Weights of a small image VAE.
Training: soap at rate 0.0031, 3500 steps, batches of 64.
Data: trained on capsule endoscopy frames (Kvasir-Capsule), 42238 training examples, 5.3 epochs.
Rows from block 10 of the encoder, named by matrix and row number. Rows with one number belong to one channel. Each number is 128 + 32 x the weight over its row's rms, rounded and kept within 0 to 255. All counts start at 0. After the name is the row's rms in percent of the matrix's.
# r30: branch 2 reduce pointwise conv (encoder.blocks.10.r3.0.weight, 96x384x1x1), inputs 192-383
# b30: branch 2 3x3 conv (encoder.blocks.10.b3.0.weight, 144x96x3x3, transposed), outputs 18-35, a 3x3 kernel for each
r30.62 100 [146 101 102  84  71  82  89 155  91 157 145 154 144 181 123 129 127 204 107 104 118 141 186 120 138 141 159 147 128  97 172 124  91  95 125 102 103 108 147 146 111 172 171 100 210  89 159 136 129 168 173 125 144 121 121 126 185 176 141  92 138 146 189 131  74 151 105 132 163 117 124 150 106 177 133 165 122 119 159 150 115 188 172 164 138  94 168 180 171 167 128 122 137 119 100  99 116  53  81 100 131  87 157 108 144 160 169 154 152 157 137 168 128  95 104 105 174 122 171 167 143 154 143 132 174  64 112 110 151 117 103 152 140 138  97 118 129 121 152  80 119 135 161 118 141 108 130 154  77 112 121 130  60 133 141 165 110 108 130 130 138 117  89 152 174 109  75 158 139 142 124  86 161 105 114 102  83  84  88 162 141 138  66  57 141 117 127 138 161 124  84 198]
b30.62 098 [156 116  52 139 150 172 110 100  88 123  58 173 139 188 123 100  88  76 116  71 113 144 198 110 185 147  87 105 150  83 138 152  99 139 136  60 116 112 137 136 127 206 128 116  90 137  70  79 120 155 168 168 161 109 126  93 120 150  91 150 126  56 162 133 106 181  95  99  98 143 132 120 136 129 163 119  83 188  90 188 170  96 123 141 151 102  91 131 139 111 143  83 137 148 168  43 125 130 144 100 127  63 128 242 124  91 112 182 120 120 101 141 116 127 104 139  89 142  77 115 125 117 117 112 142  91 124 141 151  89 116 106 141 150 125 164  99 121 107  89 103 153 112 150  61 145  95  97 110 120 151 121 131 176 101  94  70 205 185 170  93 128]
r30.63 120 [ 96 120 128  97 115 116 139 128 102 131 116 155 181 145 155 130 145 118 183 183 105 122 100 114 133 100  75  83 201 125 191 175 115 140 166  96 159 133 123  66 127 154 128 161  71 104 139 124 103 116 124 147 153 144 136 105 126 158  83 118 108 140 151 101 100 134 103 122 136  93 142 138 125 149 132 100 133 119 112  96  99 153 137 114 143 119 119 123 135 121 141 104 122 121  97  97 128 153 141 115  94 130 154 117  94 146 101 116 155 111 119 104 110 148 128 103  81 108 134 159 151 133 119 143 112 145 143 166 122 109 156 137 136 123 129 120  92 122 154 146 134 147 162 120 109 151  73 119 111 111  72 111 115 133 164 177  79 146 211 116 213  71 108 120 163  65 164  89 103 147 135 124 123 148 110  73  80 135 151  81 159 152  89 142 131  61  99 147 131 141 153 154]
b30.63 119 [109 145  87 110 143  31 146 118 139 135  66 153 105 171 150 134 145 178  70 107 157 135  80 115 137 133 149 107 136 124 102 128 154 139  90 121  96  88 127 115 133  73 172 145 166 142 204 137 172  87 156 169 223 129 134 170 172 120 162  94  93  95 119 132  76 125 143 133 144  95  84 100 122 105  56 109 141 190  98 116 158 123 122 131  81 109 156 134 115 141 144 110 118 130 125  85 150 110 117 134 175  94 170 145  99 163 177  93  87 137 130 123 128 124 147 165 129 102 147  81 105  57 184 153  92 135 103  99 169 146 113 121 126 120 127 154 144 146 145  88  89 150 144 103  87 180 129 172  92 150 103 103 110 145 142 135  64 178  93 182 131 115]
r30.64 085 [116  85 207 112 125 184 122  58 140  98 159 123 155 162 140 146 126  73  97  82 103 131 156 126 122 123 172 120 167 189 167 153 124 161 152 144 204 116 110 180 110 154 136 118 120 140 100 143  90  90 158 106  94  82 144 104 122 117 114 154 113 106 112 118 133 117  96 148 132 159  91 130 105 111  84 120 132  95 109  92 130 150 105 145  99 137 128 104  96 121 103 116 116 125 153 140 108 160 170 150  85 141 114 140 182 130 126 129 105 147 128 113 139 147 132 151  94 145 154 165 129 127 101 128 100 125 121 113 121 127 173 144 144 122 125 141 113  99  98 155 102  98 114 132 132 126 144 129 109 147 176 172 131  93 151  97 100 193 136 102 102  96 119 144 100  89 175 130 126 148 135 140 146 127 130  96 123  63 114 107 144 140 122 164 120  98 167 119 146 210 114 101]
b30.64 084 [172 134 146 173 147 137 140 116 122 123  76 150 139 117 105  96 136 139  97 142  82  89 123 202  99 184 106 152 149 103  84 189  98 146 133 112  97 109  58  97 144 130 123 116 116 143 213 109  72  98  99 189  92 133 155 164  99 121 166  50 154  85 160  92 112 149 140 163 102 151  93 136  96  81  93 132 169 127 213  93  83 109  95 126 165 176 149 169 107 137  83  92 146  96 167  87 126 181 104 152 154 114 118 115 147 223  85 180 104 165 159 148 151 109 144 135 151 126 144 103 133  90 163 116 144 149 177 106 145 159 142 125 142 145 114 166 101 143 109 112 114 152 143 141  68 171 184  82 189  91 139  77 161 187 122 116  84 196 100  85  88 182]
r30.65 084 [163 154 133 110  99  92 150 131 104 129  78  62  95 152 142 113 135  84 153 145 113 110 216 120 100  88 114 139 106  73 170 127 213 150 124 136  99 161 135  80 117  83 161 103 198 113 112 109 122 130 140 140  90 111 131 175 137 139 140 120 136 166 182 115  97 104 126 166 150  85 103 117 172 116 125 110 163 116 128 170 120 141 134  88 143 110  77 128 136 151 185 124 126  78 105 139 131 116  90 108 126 150 124 138  66 155 174 123 197 177 113 124 105 135 136  52 141 110 130  91 149 124 138 157 122 124 102 128 156 157 132 136 178 124 174 114 123 117 122  97  68 142 159 142 162 180 139 147 135 106 136 113 101 135 119 120 163 134 195 152 214 172 119 148 129 136  82 138  92 142 152 187 136 105 112 118  85  85 129 175 153 113  80 215 131 107 119 143 144  96 147 163]
b30.65 090 [ 96  98  95 148 180  97 113 115  75  77 137 115 140 215 101  50 119 108  46 133  74  98 104 198 169 153 152 133 147  98 152 116 148 122 106  94 126  94 203 146  91 159 133 120 163  84 163 151 153 141  88 197 102 142 114 133 126 110  80  46 176 110 127 125  79 159 157  64 125 124  88 133 180 145  88 179 119 119  74  89 106  81 172 119 146 127  75 151  58 201 116 127 134 161 177 141 175 131  82 145 114 105  72 191  98 114 128 108 139 104 159 117 112 143 144 108  96 106 173 114 113 106  96 182  81 153 110 194  75  87 148 140 143 149  93 104 124 139  73 133 140 161 144 151 107  70 140 148 149 146  67  93 118 164  71 143 169 174  91 151 153 143]
r30.66 088 [108 116 155 131 149  80  80  74 126 117 148 146 145  92  78 154  42 149 130 136 134 131 163 170 122 130 127 106 182 148  83  67 117 118 124  76 179 162 117  83  70 148 172 141  68 116 192 133 121 137 118 158 141 122 180 113  76  93 122 138 162 162  95 120 120 156 149 120 116 148  83 184 123 104 153 155 138  89 120 117 162 125 139 137 110 146 106 132 113 127 121 180  68 154 144 108 142 122 128 161  91 163  96 154 112 138 140 106 191  83 153 118 167 134  84 123 131 105 200 235 152 130  93 124 134 112 126 174 113 168 142  84 158 147 117 157 100 174 163  87 198 160 138  93  93 105 132 113 144 152 155 131 149 157 161 139 150 191 129 161 159 112 128 152 120 126 101 108 158 147 140  87  75  99 124 142  84 169 131  98  70 106 121 147 145 121 110 131 107  88 147  90]
b30.66 106 [116 147 137  93 215 101 127 114 152 144 176 103 100  96 128 209 108  96 100 121 128 235  89  89 147 125 146  98 141 107 120 132 172 106 148  89 102 112 154 124 100 123 144 111 153 122 123 124  99 114 111 138 103 115  68 190 101 134 129 155 162  81 113 130  92 102 102 169 172 141 116 126 154  68 160  95  90 119  74 182 183 133 182 142 114 164  63 146 123 155 143 119 145 138  71 104 105 146 161 142 128 149 156 122 145 133 118 157 157 155 105 121 150 140  78 140 102 112 133 133 137  90  96 181 111 147 118 123  81 111 132 181 161  86 154 170 171 108 145 197 135  90 102 105 111  95 119 116 120 140 108 193 107  80 135 103 165 124 104 134 111 189]
r30.67 099 [149 105 118 121 157 134  79 149 156 120 175 105  82 190 100 117 147  84 121 168  75 173 130 130 147 112 141  99  98 127 131  59 127 118 135 160 104 126 119  74 135 107 129 146 179 112 118 125 107 140 157 137 141 157 142 131 193 158 138 103 136 126 119  93  78 103 149 134 124  77 104 117 147 158  86 115 136  99 122  72 168 120 146  92 107 139 114  95 109 153 114 144 118 169 128  91 178  97 113 132 155 140  97  75 155 169 197 142 159 166 178  99  92 119  95  48 113 129 148 168 113 114 157 137 197 255 103 133 146 119 107 124 147  89 154 112 108 106 118 106  94  95 118 120 168 159  26 129  45 124 156  91 102 133 110  95 101 135 132 110 118 114 187 140 120  59  99 129 165  60 157  91 134 122 118 155 122 146 163 128 173 139  79   5 119 121 156 108 125  78  48 121]
b30.67 098 [150 175  92 127 197 138  72 164  67 124 124 160  98 192  62 135  63  63 158 157 115 103 132  82 166 155 151 105  99  85  91 170 105 144 143 127 149 112 148 178 117 163  92 133 134 158 255  88  84 127 122  50 186 108 104 141 108  83 126 120 128 125 156 136  69 141 158 108  85 209 127 103  61 119  73 168 150 137  50 125 127  80 110 107 144 196 106 112 136 131 105  86 123 167 202 121 119  88 153 110 117 136 115 123  64 114 163  65 114  76 139 152 134 122  60  94 117 117 160 101 145 117 134 173  90 148 145 106 130  79 113 110 111 131 142 163 120 154 128 103 118 174 120 102 121 147 118 141 125 156  85 159 121 112  97 134 119 241 154  68 103 171]
r30.68 101 [120 147 107 102  77 123 120 131  91 155 136  89 118 177  80 145 158 120 149 102 131 112 138 168 147 160 143 115  56  92 124 148 147 114 171 172 117 103 189 112  88 120 190 145 137 123 168 190 104 152 116 112 124 141  85 114 114 115 145 110 117 152 150 146  76 130 144 151 142 120 147 142 126 135 148  99 115 134 158 180  86 175 135 165 139 111 154 135 178 145 103 117 127 109 109 135 106  75 125  67 111  64 122  88 147 150 171 151  95 170 109 168 110 174 159  78 168 119 172 113 138 126 170 140 101  88 118  74 187 139 121 153 179 114 122 149 144 148  95 109 155 141 106 119 120 157  63 125 112 129  92 112 173 153 117 118 103 126 145 114 114  92 162 164  99 161 107 181 158 119 137 130 161 113 109 143 126 194 164 183 102 188 133  22  84 168 136 105 158 100 132 172]
b30.68 105 [ 99 104 160 144 158 118 125 130 144 137  97 176 155  64 164 100 126 134 176 117 125 117  50 146  94 175 128  99  98  83 161 113 185 106 125 140 123 146 101  96 133 124  66 122  77 115  96 121  99  83 194 115 137 181 129 115 144 131  98 122  91 144 125 159 162  59 163  88 152 162  54 186  97 134 143 116 207 128 150 131  23 115  80 114 116 177 132 101 141 122 136 149 145 140 110 110 100 148 137  99 160  88 144 113  93 115 195 114  93 150 147 127 137  93 126 165 102 144 123  83 113 141 168 123 117 120 122 134  96 122 106  96 147 109 179 104 146 135 117  93 153 139 118 127 147 181 107  73 160 138 190 133 124 123 121 118  96 191 116 187 117  98]
r30.69 096 [171 151 127 152 126 147 137 134  82 130  79 139 161 120 128 107  97  69 107 110 128 169 101 142 111  95 143  55 110 103 138 111 184 181  95  77 189 159 171 159  83 170 134  99 169 143 125 113 135 159 149 166 135  83 142 134  96 102 110 136 140 144 138 117 104 165  95 114 117 159 146 134 109  99  86 130 118  95 156 108 124 125 162 101 131 151 141 117 124 128  91 116 119  98 110 163 121 149 173 151 117 152 134 124 100 155 158 135 146 126 116 154 136 109 115  94 148 142 109 103 159 133 125 100 126  61 170  72 171 126 114 141 168 134 145 100 153  94  93 126  84 129 118 155 140 136 116 118 164 207 122 120  90 120 139 182  87 144  94 120 170 151 130  80 181 108 123 121 117 125 105 179 154 175 142 131 161  74 111 178 129 131 111 129 103 147 104 109 148 220 189 170]
b30.69 108 [106 108 112 133 100 104  87 154 158  99 147  93 126 169  94 102  88 140 159  99 116  85 121 122 164 160  95  96 134 122  92 152 136 101 110 109 118 133 106 128  88 151  82 147 135  87 145 131 124 152 144  78 132 160 109 133 123 192  89 132 117  42  73 105 142 141  92  83 138  98 127 114 113 173  79 130 109 102  56  65 148  75 115  81 102 147 171  92 162 109  73 202 138 117 116 179  57 156 107 171 135 151 138  62 158 197 132  57 145 159  99 129 126 115 126 125 144 127 153 119 126 100 194 161 109 103 111  80 156 115 168 143 158  79 129 132 120 154 109 129 129 169  95  78 100  77 109 165 109 164 108 126 126 158  93  72 141 182 137 144 113  94]
r30.70 103 [156 146  80 160 115 105 129 132 115 128 113 103 135 108 112 136 120  88 132 168 182 161 170 122 147 147 144 156  84 129 181 190 170 102 124 142 125  98 105 133 102 138 159 112 166 175 195 160 138 126 135 147 169 168 156 130  91 112 123 115 135 175 164 112 103 116 112  86 135 145 127 120 132 133  96 150 157  86 108 104 112 127 140 150 115 129 116 161 143 160 132  84 144  92 134  90 125 133 126 149  95 118  96 101  85 118 198 151 139 192 176 112 136 118 152 107 132  97 154 127 138 155 125 132 146 158 153 127 125  94 134 162 165 110 152  62 105 129 151 155 147 144 141 103  89 143 221 129 145 150 169 135 131 159 165 146 133 142 148 160 135 137  92 119 140 123 114 136 106 125 162 170 177 151 123  92 116 194  94 164 147 133 128  53 137 101 120 171 156 115 138 145]
b30.70 102 [ 94 116 132 145  75  81 103 131 122 106  79 141 145  62 134 135 140 197 162 109  62  47 204  85 111 134 116 138 110  89 129 149  95  73 113 129  87 111  78 135  86 117 186 117 116  77  56  76 129 163 120 122 133 121 125 142  91 134  37 154 134 117 119  97 158 141  75  79 111 126 135  90  99 114 106 115 102 121 134 141 154  95 131 123  98 166 161 143 127 119 117  32 141 126 149 165 144 145 110 151 106 120 181  93 173 134  96  94 151  78 131 153  95 126 131 144 105 120 140 119 122 118  98 112 149 115 133 170 176 125 135 109 131 101 133 141  92 135  98 176  81 136 141 112  93 134 139 113  80 120 143 135 105 188  88 106 144 230  42  59 122 105]
r30.71 116 [170  92 132 117 102  91 140 125 118  96  89 150  90 127 123  82 116  93 142 182 109 134 123 118 141 102 150 127  82  61 100  63 111 113 152 143 139 112 120 136 127 138 121 133  94 100  99 150 154 110  87 143 165 133 146 100  91 117 136 106 112 119 115 136 148 136 132 109 131 125  86 164 101 112  90 146 137 111 121 160 120 130 155 160 104 118  96 172  86 100 139 151 128  91 135 141 155 157 108 131 152 194 157 174 122 116 156 140 175 101  89 140 152 134 128 133  71  94 149 137 159  85 127 130 144  80 116 161 114  88  99 134 131 112 105 122 109 170 118  72 150 128 147 130 148 165   0 152  78  92 174 161 188 106 118 137 115 128 206 125 163 113 125 116 135  92 192 135 146 130 152  44  79 144 100 109 131 118  92 117 150  70 166 255 114  69 116 183 127  78  63 130]
b30.71 106 [150 175 126  93  93 119 138 204  97 115 109  98 152 140 172 100 172  92 142  42 183 129 119  64 160 139 144 121 166  97 115 141 129 101 124 114 156  86 145 122 123 156 135 110 116 127 219  84 147 192 131 155 168  90  95 151 124 168 192 120  77 143 123 129 100 119 108  81 166 133 106  69 128  53 155  71 109 138 136 126 111 104 141 134 133 130 148 132 147  96 128 191 102 152 101 117 106 118 163  87  95 129 159  64 123 120 136 147 130 159  63 132 141 139  93 181 113 128  66 140 114 151 147  94 135 113 103 141  63 121 166  93 140  98 120  89 118  67 125 228  98 125  94 106  94 104 178 108 145  96 171 143  90 142  93 154 127  57 174 160  94 150]
r30.72 080 [ 95 100  65 126  97  72 114 160  98 147  94 149 123 160 102 115 157  93 130  93 166 135 179 132  51 117 169 105  63 132 172 105 115 133 104  97 109 100 172 134 170 118 176 101 179 166 109  89 150 121 101 139 175 137  87 146 147 144 130 132 151 110 151 148 141  84 136 120 163 132 136 128 129 146 111 169 142 114 122 152 113 107 132 118 146 104 127 136 183 108 155 136 114 143 103 126 105 132 133 131 156 136 101  83 128 150 131 177  90  64 113 115  67  81 123  78  99  79 116 111 138 137 109 123 112 151 115 158 151  98 144  93  90 181  80 119  86 105 173 120  70  81 126 163 143  94 132 111 181 111 152 134 123 138 147 136 109 129 157 200 127 152  98 103 119 173 147 217 127  65 110 129 106 128 153 112 144  71 114 150 122 120 127 137 102 106 153 145 105 141  84 105]
b30.72 091 [215  89 145 142 219 148 116  74 194 142 120 147 175  99 127 167 138 151  64 120 134  94  99 186 125  85 156 143 177 107  97 152 105 124 136 135  84 119  99  92 179 155  66 151  90 148 156  82 105 103  81 164  97  90 123 136 146 152  84 102 151 143 195 157 157 122  92 129 100  91 106 143 101 136 178 102 217  90 140  53  77 102 107 156 179 202 134  65 102 127 179 124 169 104 111  73 127 100 149 131 120 127 142  61 166 128 133 141 123 103 103 116 142  87 104 182 135  50 109 108 142 138 152 164  93 123 119 113 144  67 182  96 114  84 116 122  98  67 163  93 207 136 110 117 119 139 161 151 176 137 125 125  82  91 104 133 120 171 126 143  94 137]
r30.73 096 [145 121 130 114 119 145  83 116 124 157 127 151 155 164 133 121 164 108 137 141 117 140 128 156 106 148 141 138 179 149 145 146 147 187 198  92 140 152 116 130  83 110 234 123  97 140 202 221  97 138 179 157 158 122 134  86 123 110 142 169 121 160 106 110 115 154 132 121  91  43 155 124 110 116 150 151 154 139 119 104 123 146 166 166 105 130 112  97 153 143  68 127 106 142 133  56 149 115 132 137 100 100 133  91 130 161 134 132 167 160 137  92  79 127 160 161 128 159 175 229 111 164  87 124  83 141  91 150  90 139 127  78 107  95 122 126 133 149 155 110 147 140 167 127 126  98  87 133 140 126 139 142 134 152  96 114 154 126  71  99 120 110 145 119 146 118 142 104  62  75 123 126 156 119 126 134 120 153 150 168 161 136 111 169 137 139 121 147 130 167 141 111]
b30.73 094 [125 138 164  87 191  54 135 119  79  27  59  74  61  53 156 103 139 199 119 233  50 166  80 151  89 128 152 110 118 136 122 181  57 142  82 124 127  93 110  90 127  85 129  96 130 164 135 141 177  29 161 138 110 139  88 121 153 115 168 157 126 117 138 100 117 135 155 164 118  87  83 132  39 134  70  95 130 182 163 173 123  98 190 119 124 141 158 153 147 120  84  78 118  90 105 169  72 139 162 117 188 161 146  80  62 130 106 154 113 153 102 118 177 136 146 102 100 129 132 125 126 100 139 119 124 109 142 108 130 144 133 132 110 132 131 138 105 175 143  76  94  81 153 138 148 132 174 148 109  99 150 177 123 156 158 138 150 103  70 100  92 191]
r30.74 084 [139  98 128 140 120 154  91 146  90 125 146 157 148 100 137  98 120 117 139 133 135 134 121  79 122 144 103 120 185 125 118 141 161  74  57  74 128 134 106 159 103 121  52 144 116 111 112 104 162 156 146 103 130 154 126 143 136 196 132 156 156  71 105 147 179 164 132 144 147 146  99 137 125 115 156 138 103 144 182 144 179 140 171 145 113 147 164 154 125 132 130 155 108 121  82 137 139 147 124 163 162  74 161 195 120  97 142  94 145 127 120 152 145 127  82 125 141 134 110  87 115 127 139 119 151  48 147 163 184 116  99 144 147 124 136  81 100 122 137 138 123  97 138 110 102 118  91 126 154  79 131 212 139 123 149  98 166 164 106 154  95 138 123 188  87 116 117 213 181 118 176 155 105 103 212 147 148  79 191 135 132 103 110 156 162  97  82 102 151 104 104  85]
b30.74 091 [180 109 149 164 102 160 106 107 149 158 147 108  59 172 127  76 157 124 156  93 161  99 126 134 118 155 126 129 104 116 102 117 226  78 150  97  87 121 114 118 140 123 127 102 109 120  98 177  68 147 141 192  94 105 127 120 110 111 207 115  87  72 135 105 114 153 129 123 120  81 186 124 118 184 144  70  20 184  93 180 136 216 104 139 117 113 129  98 187 101 102 168 117  79 136 104 144 131 164 128 163 134 156 133 117 115  70 161 154 100 144 125 162 145  96  62 136 111 138 139 102 110 126 111 177  67 150 135 161  98 210 122 156 128 140 110 160 104 156 128 119 106 124 169 125  71 112 122 172 124 151 115 178  64 124 126  21 164 102 155 147 210]
r30.75 087 [171 192 130  91  81 129 162 158 139  87 165  94 113 140 107 102 116 118 153  87 129 157 117 162 124 127 192  52 210 183 110 117  92 135 141 142  98 101 131 166 102 122 174 154 193 174 149 148 186 168 129 125 133 171 130 140 119 128 154 109 118 140 127 172 197 162 121 126 145 189  64 115 138 122 144 136 116 110 148 184 133 100 125 116  86 107 204 147 128 119 161 155 109 110 132 148 145 105  90 128 109 154 119 149 120 128 158 148 101 152 123 221 101 106  97 140 203 135 134 114 152 148 206 121 154  61 180 137 150 164  73 108 165 112 139 184 104 127 136  78 163 147 101 162 167 115 120 148 115 165 112 146  92 114 120 135 168 100 159 117 109  80  63 128 179 134 134 152 138 148 117 117 129 156 127 189 158  82  68 143 128 117 129  82 162 157 140 160 111  77 156 190]
b30.75 087 [153  99 115 153 179 132 114 140  99 146 131 130 130  89 103 119 164  94 121 180  67 135 141  95 109 121 164 138 111 120 115 158  81 119 109 137 126 102 129  89 148 133 182 128 124 194  85 170 144  82  94  88 112 186 155 145  94  93  90 158 120 122 143 135 135 125 146 102 115  98 165 109 181 120 147 112  94 112 131 107 107 139  82 131  73 168 165 168  82 125 113 184  82  94 127 140 139 110 147 123 130 126 141 234 140   0 148 154  95 132 124 153 119 150 157  93 122 145 122  76  83 175  93 138 114 119  56 168 121 122  86 128 121 127 142 128 139  96 112  95 122 138 125 118 140 120 165 131  97 135 132  86 135 129 112  99 125 196 132 130 190 144]
r30.76 090 [146 150 131  84  80 132 134  91 103 158  90  93 191 212 109 125 150 160 182 180  93 135 117 131 106 134 127 107 167 111 123 106 143 116 168 172 127 127  93 146  54 160 175 119  94  82  91 108  78 128 114 148 130  90 160 118 113  61  94 112 107  78 121  97 110 143  96 166 116 170  92 144  97 104 144 126 109 120 138 141 134  98 106 141 108 192  96 136 129 132 116 168 111 110 149 143  98 116 138 109 117  90 181 162 144 170 156 147 151  84 132 126 165 141  87 132 141 158 117 130 128  80 111 131 176 106 165 149  96 116  92 163 153 109 155 137 132 135  97 105 192 132 118  82 126  86   0 106  58 102 150  63 130 176 173 126 140 157 134 209 148 104 103 140 119 116 161 147 125 132 213  80  87 111 138  96 147 166  98  99 176 158 150 169  83  99 145 163 163 118 114 142]
b30.76 090 [105 171 144 179 104 135  53 145 137 110 109  95 120 138 174 173 106 118 127 200  82 191 109 139 188  76 160 164 120 121 111 206 156 120 151 121 158 118 200 126  73 151 119 140  82 140 150 115 201 124 142  76 124 128 116 139 127 165 137 144 118 110  96 137  86 116 153 163 108 184  64 117 159 101  94 114 149 132 133 163 125 144  98 115 176  74 139 126 143 161 114 153 105  89 169 175 114 167 108 116  59 128 135 168 130 127 198 130 116 126  96 131 179 155 109 136 146 120 132 117 130 127 131 131 101 121 146 114 131 143 177 144 137 117 121 151 112 121 122 192 158  94 141 124 130  85 109 161 122  81 130 106 141  83 197 117  91 174 116  66 177 128]
r30.77 072 [123 109 158 175  67 135 124 118 161 149 124  75 142  67 107 168  92  99  91  47 146 151 158 172 149 118 217 117 122  79 164 152 138  81  87 161  86 185 188 126 115 140 100 112 138 156 223 152 124 172 119 102 124 172 109  90  91 185 130 104 133 124  84 131 173 148  90 132 142 154 172 132  97  86 137 158 169 115 159 143 132 156 148 135  93 138 222 155 162 155  89  71 108  98  88 153 161 120  82 103  87 119 124  88 190 105 108 132 114 173 148 161 100 149 141 121 106 168  85  70 148 154 126  87 175 136 137  98 128 131 134 145 148 150 119 101 156 124 115 122 121  86 154 180 115 135 169 111 103 155 153 136 114 147 118 109 129 158 133 172 107 140 115 132 159 125  94 143 111 147 116 185 174 104 167 140 111 108 135 128 148 132 145  93 137 140 113 131 137 124 173 167]
b30.77 076 [118  85 157 179 144 137  70 135  89 119 189 153 120  67  99  93 120  86 114  79 202 141  84 158 179 150 158 133 156 125 167 166 154 110 112  91  93  97 136 126 129 173  96 145  83 150 110  78  95  61 149  76 159 138 134  89 199 124 141  76 121  50 124 125 148 102 207 104 113 106  86  94 144 142 138 129 156  63 122 128  35  99 138 173 116 125  43 151 177 167 137 117 161  48 159 133 133 101 110 135 155 126 112 105 125  88 164  87 109 126 112 144 141 114 115 131 168 118 132  91 115 134 135  87  94  90 143 135  57 112 181 112 125 141 120 106 206 132 199  61 186 141 107 126 103 156 108 109 166 128 137 121 142 110 116 127 174 211 131  93 146 166]
r30.78 104 [140 163 118 121 151 126 207 148 152 115 138 161 117 116 151  93 112  75 129  95 129 106 126 128 118 115 100 142 110 125  93  94 136 175  83  84 133 160 116 128 157  76 123 113  72 119 146 120 129  96  96 142 126 165 149 167 131  79 201 176 123 140 114 169 192 128 133 132 144 159 129 137 140  97 117 126 112 141 115  99 111 109 117 146 126 136 123 141  99 129 150 127 120 151 110 125 110 143  69 135 136 170 175 174 141 104 179 114 189 116 141 139 171 157 117 127 102 100 148 142  87 133 146 159 133 122  87 141 124 120 137 104  87  41 144 162  91 140 146 128 110 150 134 153 115 151  67 150  90 151 147 130 132 112 130 113 157 132 140 113  97 191 104 173 145 115 105 165 140  66 111 124 145 101 197 163 163 116 154  99 172 123 124 238 192  60 159 118 116  55 132 107]
b30.78 108 [ 92  77  83  93  86 106 151 159 173  97 154 173 134  95 144 129 153  97  62 124  97 145 107 137  59 110 112 148 125 115  97 115 104 149 191 131 102  98 101 112 155  83 126 147 112 221  96 152  51 159  93 139 142 137 127 138 104  89 121 162 119 159 125 108 115  76 168 108 208 127 139 131 152 148 193  94 134  91 169  77 137 141 126 105 125 102  84 147  73 170 113 136 154 166 107 124 147 102 123 136 125 112  86 123 212 211 125 157 118  95 157 128 165 111 105 143 140 120 161 129 146 121 128 110 169 178 108 129 106 147  37 154 112 137 162 113 156 114 142 127 160 110 140 123 110 138 155 124  79 146 108 178  96 157 123  64 107 100 129 121  95 124]
r30.79 104 [126 122 112 132  94 150  99 129  72 145 126 153 118 137 114 101 102 129 118 136 138 132 124 107 135 113 141 116 107 162 104  63 110 162 170 158 172  38 140  84 106 183  60 119  44 114 103  83 144 112 116 132 133  97 159 120 184 152 128 137  88 125 139  76  86 135 126 120  81 131  97 118 124 123 109 158 133 175 156 134 142 123 107 100 105 137 153 126  73 110 104 161 125 135 139 140 174 119 147  86 141 108 147 140 113  94 142 104 104 127  91 111 103 122 151  79 102 134 131 134 121 136  71 126 103 184 117 150 154  95 162 142  89  80 106  71 142 111 104 115 110 137 143 126 183 132 101 120 137 111 131 132  91 116  97 114  97 173  86 136  69 171 151 145 109 112 125 126 112 108 143 138 122 133 136 128 132 110 157 153 170 146  94 219 151 179 130 115 133 180 137 136]
b30.79 111 [118 144 132 101 140 122 134 170 125  84  40 131 190 155 147 113 116 103 120 131 173 130 116 159  53 111 169 127 103 122 116 186 137  90 187 101 133 124 108  64 114 156 127  95 125 168 204 136 139 177 153 131 144  81 114 146 115 129 151 146 121 164 110 131  74 128 124 187 103  64 130  88 105 144 117 170 144 123 126 118 133 163 174 132 114 117 127  96  98 156 100 118 113 108 133 139 128 143 162 127 132 118  81 120 112 205 119 123  83 140 131 127 188 146 125 133 110 118 121 129  89 160 129 149 103 128 107  89 156 108 154 118 155 139 148 133 103 138 148 181  78 121 122 148 162 123 134 139 118  95 105 122 156 138 120 119 105 148  90 121  81 108]
r30.80 084 [125 120 136 136 142  68 174 186 154 119 138 155 135 150  68 123 149 147 163 125 121 190 120 123 144 153 120  84 136 159 107  97 104 174 134 146 163 104  89 131  82 167 133 156  69 155 113 133 118 150 147 176 154 123 122 126 148 149 175 156  90 135  90 146 172  62 126 160 124 152  97 143 122 100 154 112 104 144 104  87 142 166 127 152 104 102 202 176 150 124  93 173 176  99  98  61  93  90  76 123 182 187 137 155  92  93 170 128 142 157 126 124 140 130 154 140 115 135 124 172 130 144 143 161 121 121 119 124 160 109 102 126 127 106 149 161 119 169 105 127 107 152 137 156 110 132 160 177 124  79 132 187 138 152 113 106 222 114 106 164 136 143  97 130 120 149 169 131 113 198 126 119  91 117 108 220 202 134 141 177 120 125 208 185 139 143 178 157 106 112 116  98]
b30.80 089 [154  73 120 103 232  95 116 161 134 122 131 149  79 127 108 138 159 213 137 145  96 144 169  93 180 103 107  95 126 123 114  57  59 147 150 102 142  93 150 151 143  65  99 155 124 207  57 159 104  52 104  94  59 141 129  86 124 148 143 136 118 137  87 130 108 125 137 107 130 170 100 112 146 167 126  51 191 122  77  83 219  96 118 145  54 153 116 148 102 127 106 155 114 100 136 146 110 115 158 159  81 152 129 140 110 122 119 112 143 105  86 124 131 114  92 101 137 172 117 113 135 148 126 147 116 159 115 172  74 161 130 100 116 148 108  80 135 140 100 115  79 129  90 108 126 135 138 181 149 113 111  95 160 100 189  88 126 208 139 130 161 156]
r30.81 092 [154 141 105 154 143 151 124 124 115 122 127 178 137 146 147 213  66  72 141 114 149 170 104 146 140 115 194  90 140 132 129 106 101 152 127 121 127 154  97 143 155  78 197 144 101 100 126  93 115 149 147 120 126 153 151 113 101  55 140 118 156 128 147 141 181 110  86 146 101 118 123 119 111 112 125 141 140 140 161 133  66 125 132 137 123 134 119 144 104 138 151 116 107 115 124 131  54 115 161 163 136 174 143 173  99 107  91 125 182 100 171 145 195 164 128 180 151 122 109 109 116 135 130 110  88  77 150 119 187 105 123 111 177 117 120 129 156  97 134 144  98 176 156 157  88 150 182 131 144 177 171  65 141 116 163 115 115 162 180 114 136 124  64  86 114  85  47 108 136 177 164 116 168 129 116 150 119 138 159  78 106 157 123 131 160  98 100 135  87 174 164 102]
b30.81 104 [156  81 169  46 147 159 153 121 147 154 164  92  83  61 178 141 117  84 126  82 112  76 137 146 159 127 109  66 169  84 121  79 143 101 117 146 113 105 159  94 130 126 126  88 125 112 122 147 134  35 146 172  76 131 114 125 137 165 140 115 118 123 135 128  93 104 140 141 152 135 108 142 113  60 140  97 113 142 109 146 154 130 111 116 175 108  97 119 146 132  96 123 128  93 107 199 139 133 107 185 152 135 124 112 126 162  98 142 149 147 102 142 154 142 137  96 118 170 150 117 159 124 174 131 136  98 125 162  96 157 149 131 135 100  83 114 143 141 108 144 195  94 143 117 164 137 109 123 182 160  85 133 123  80  97  94 119 169 170 126 166 119]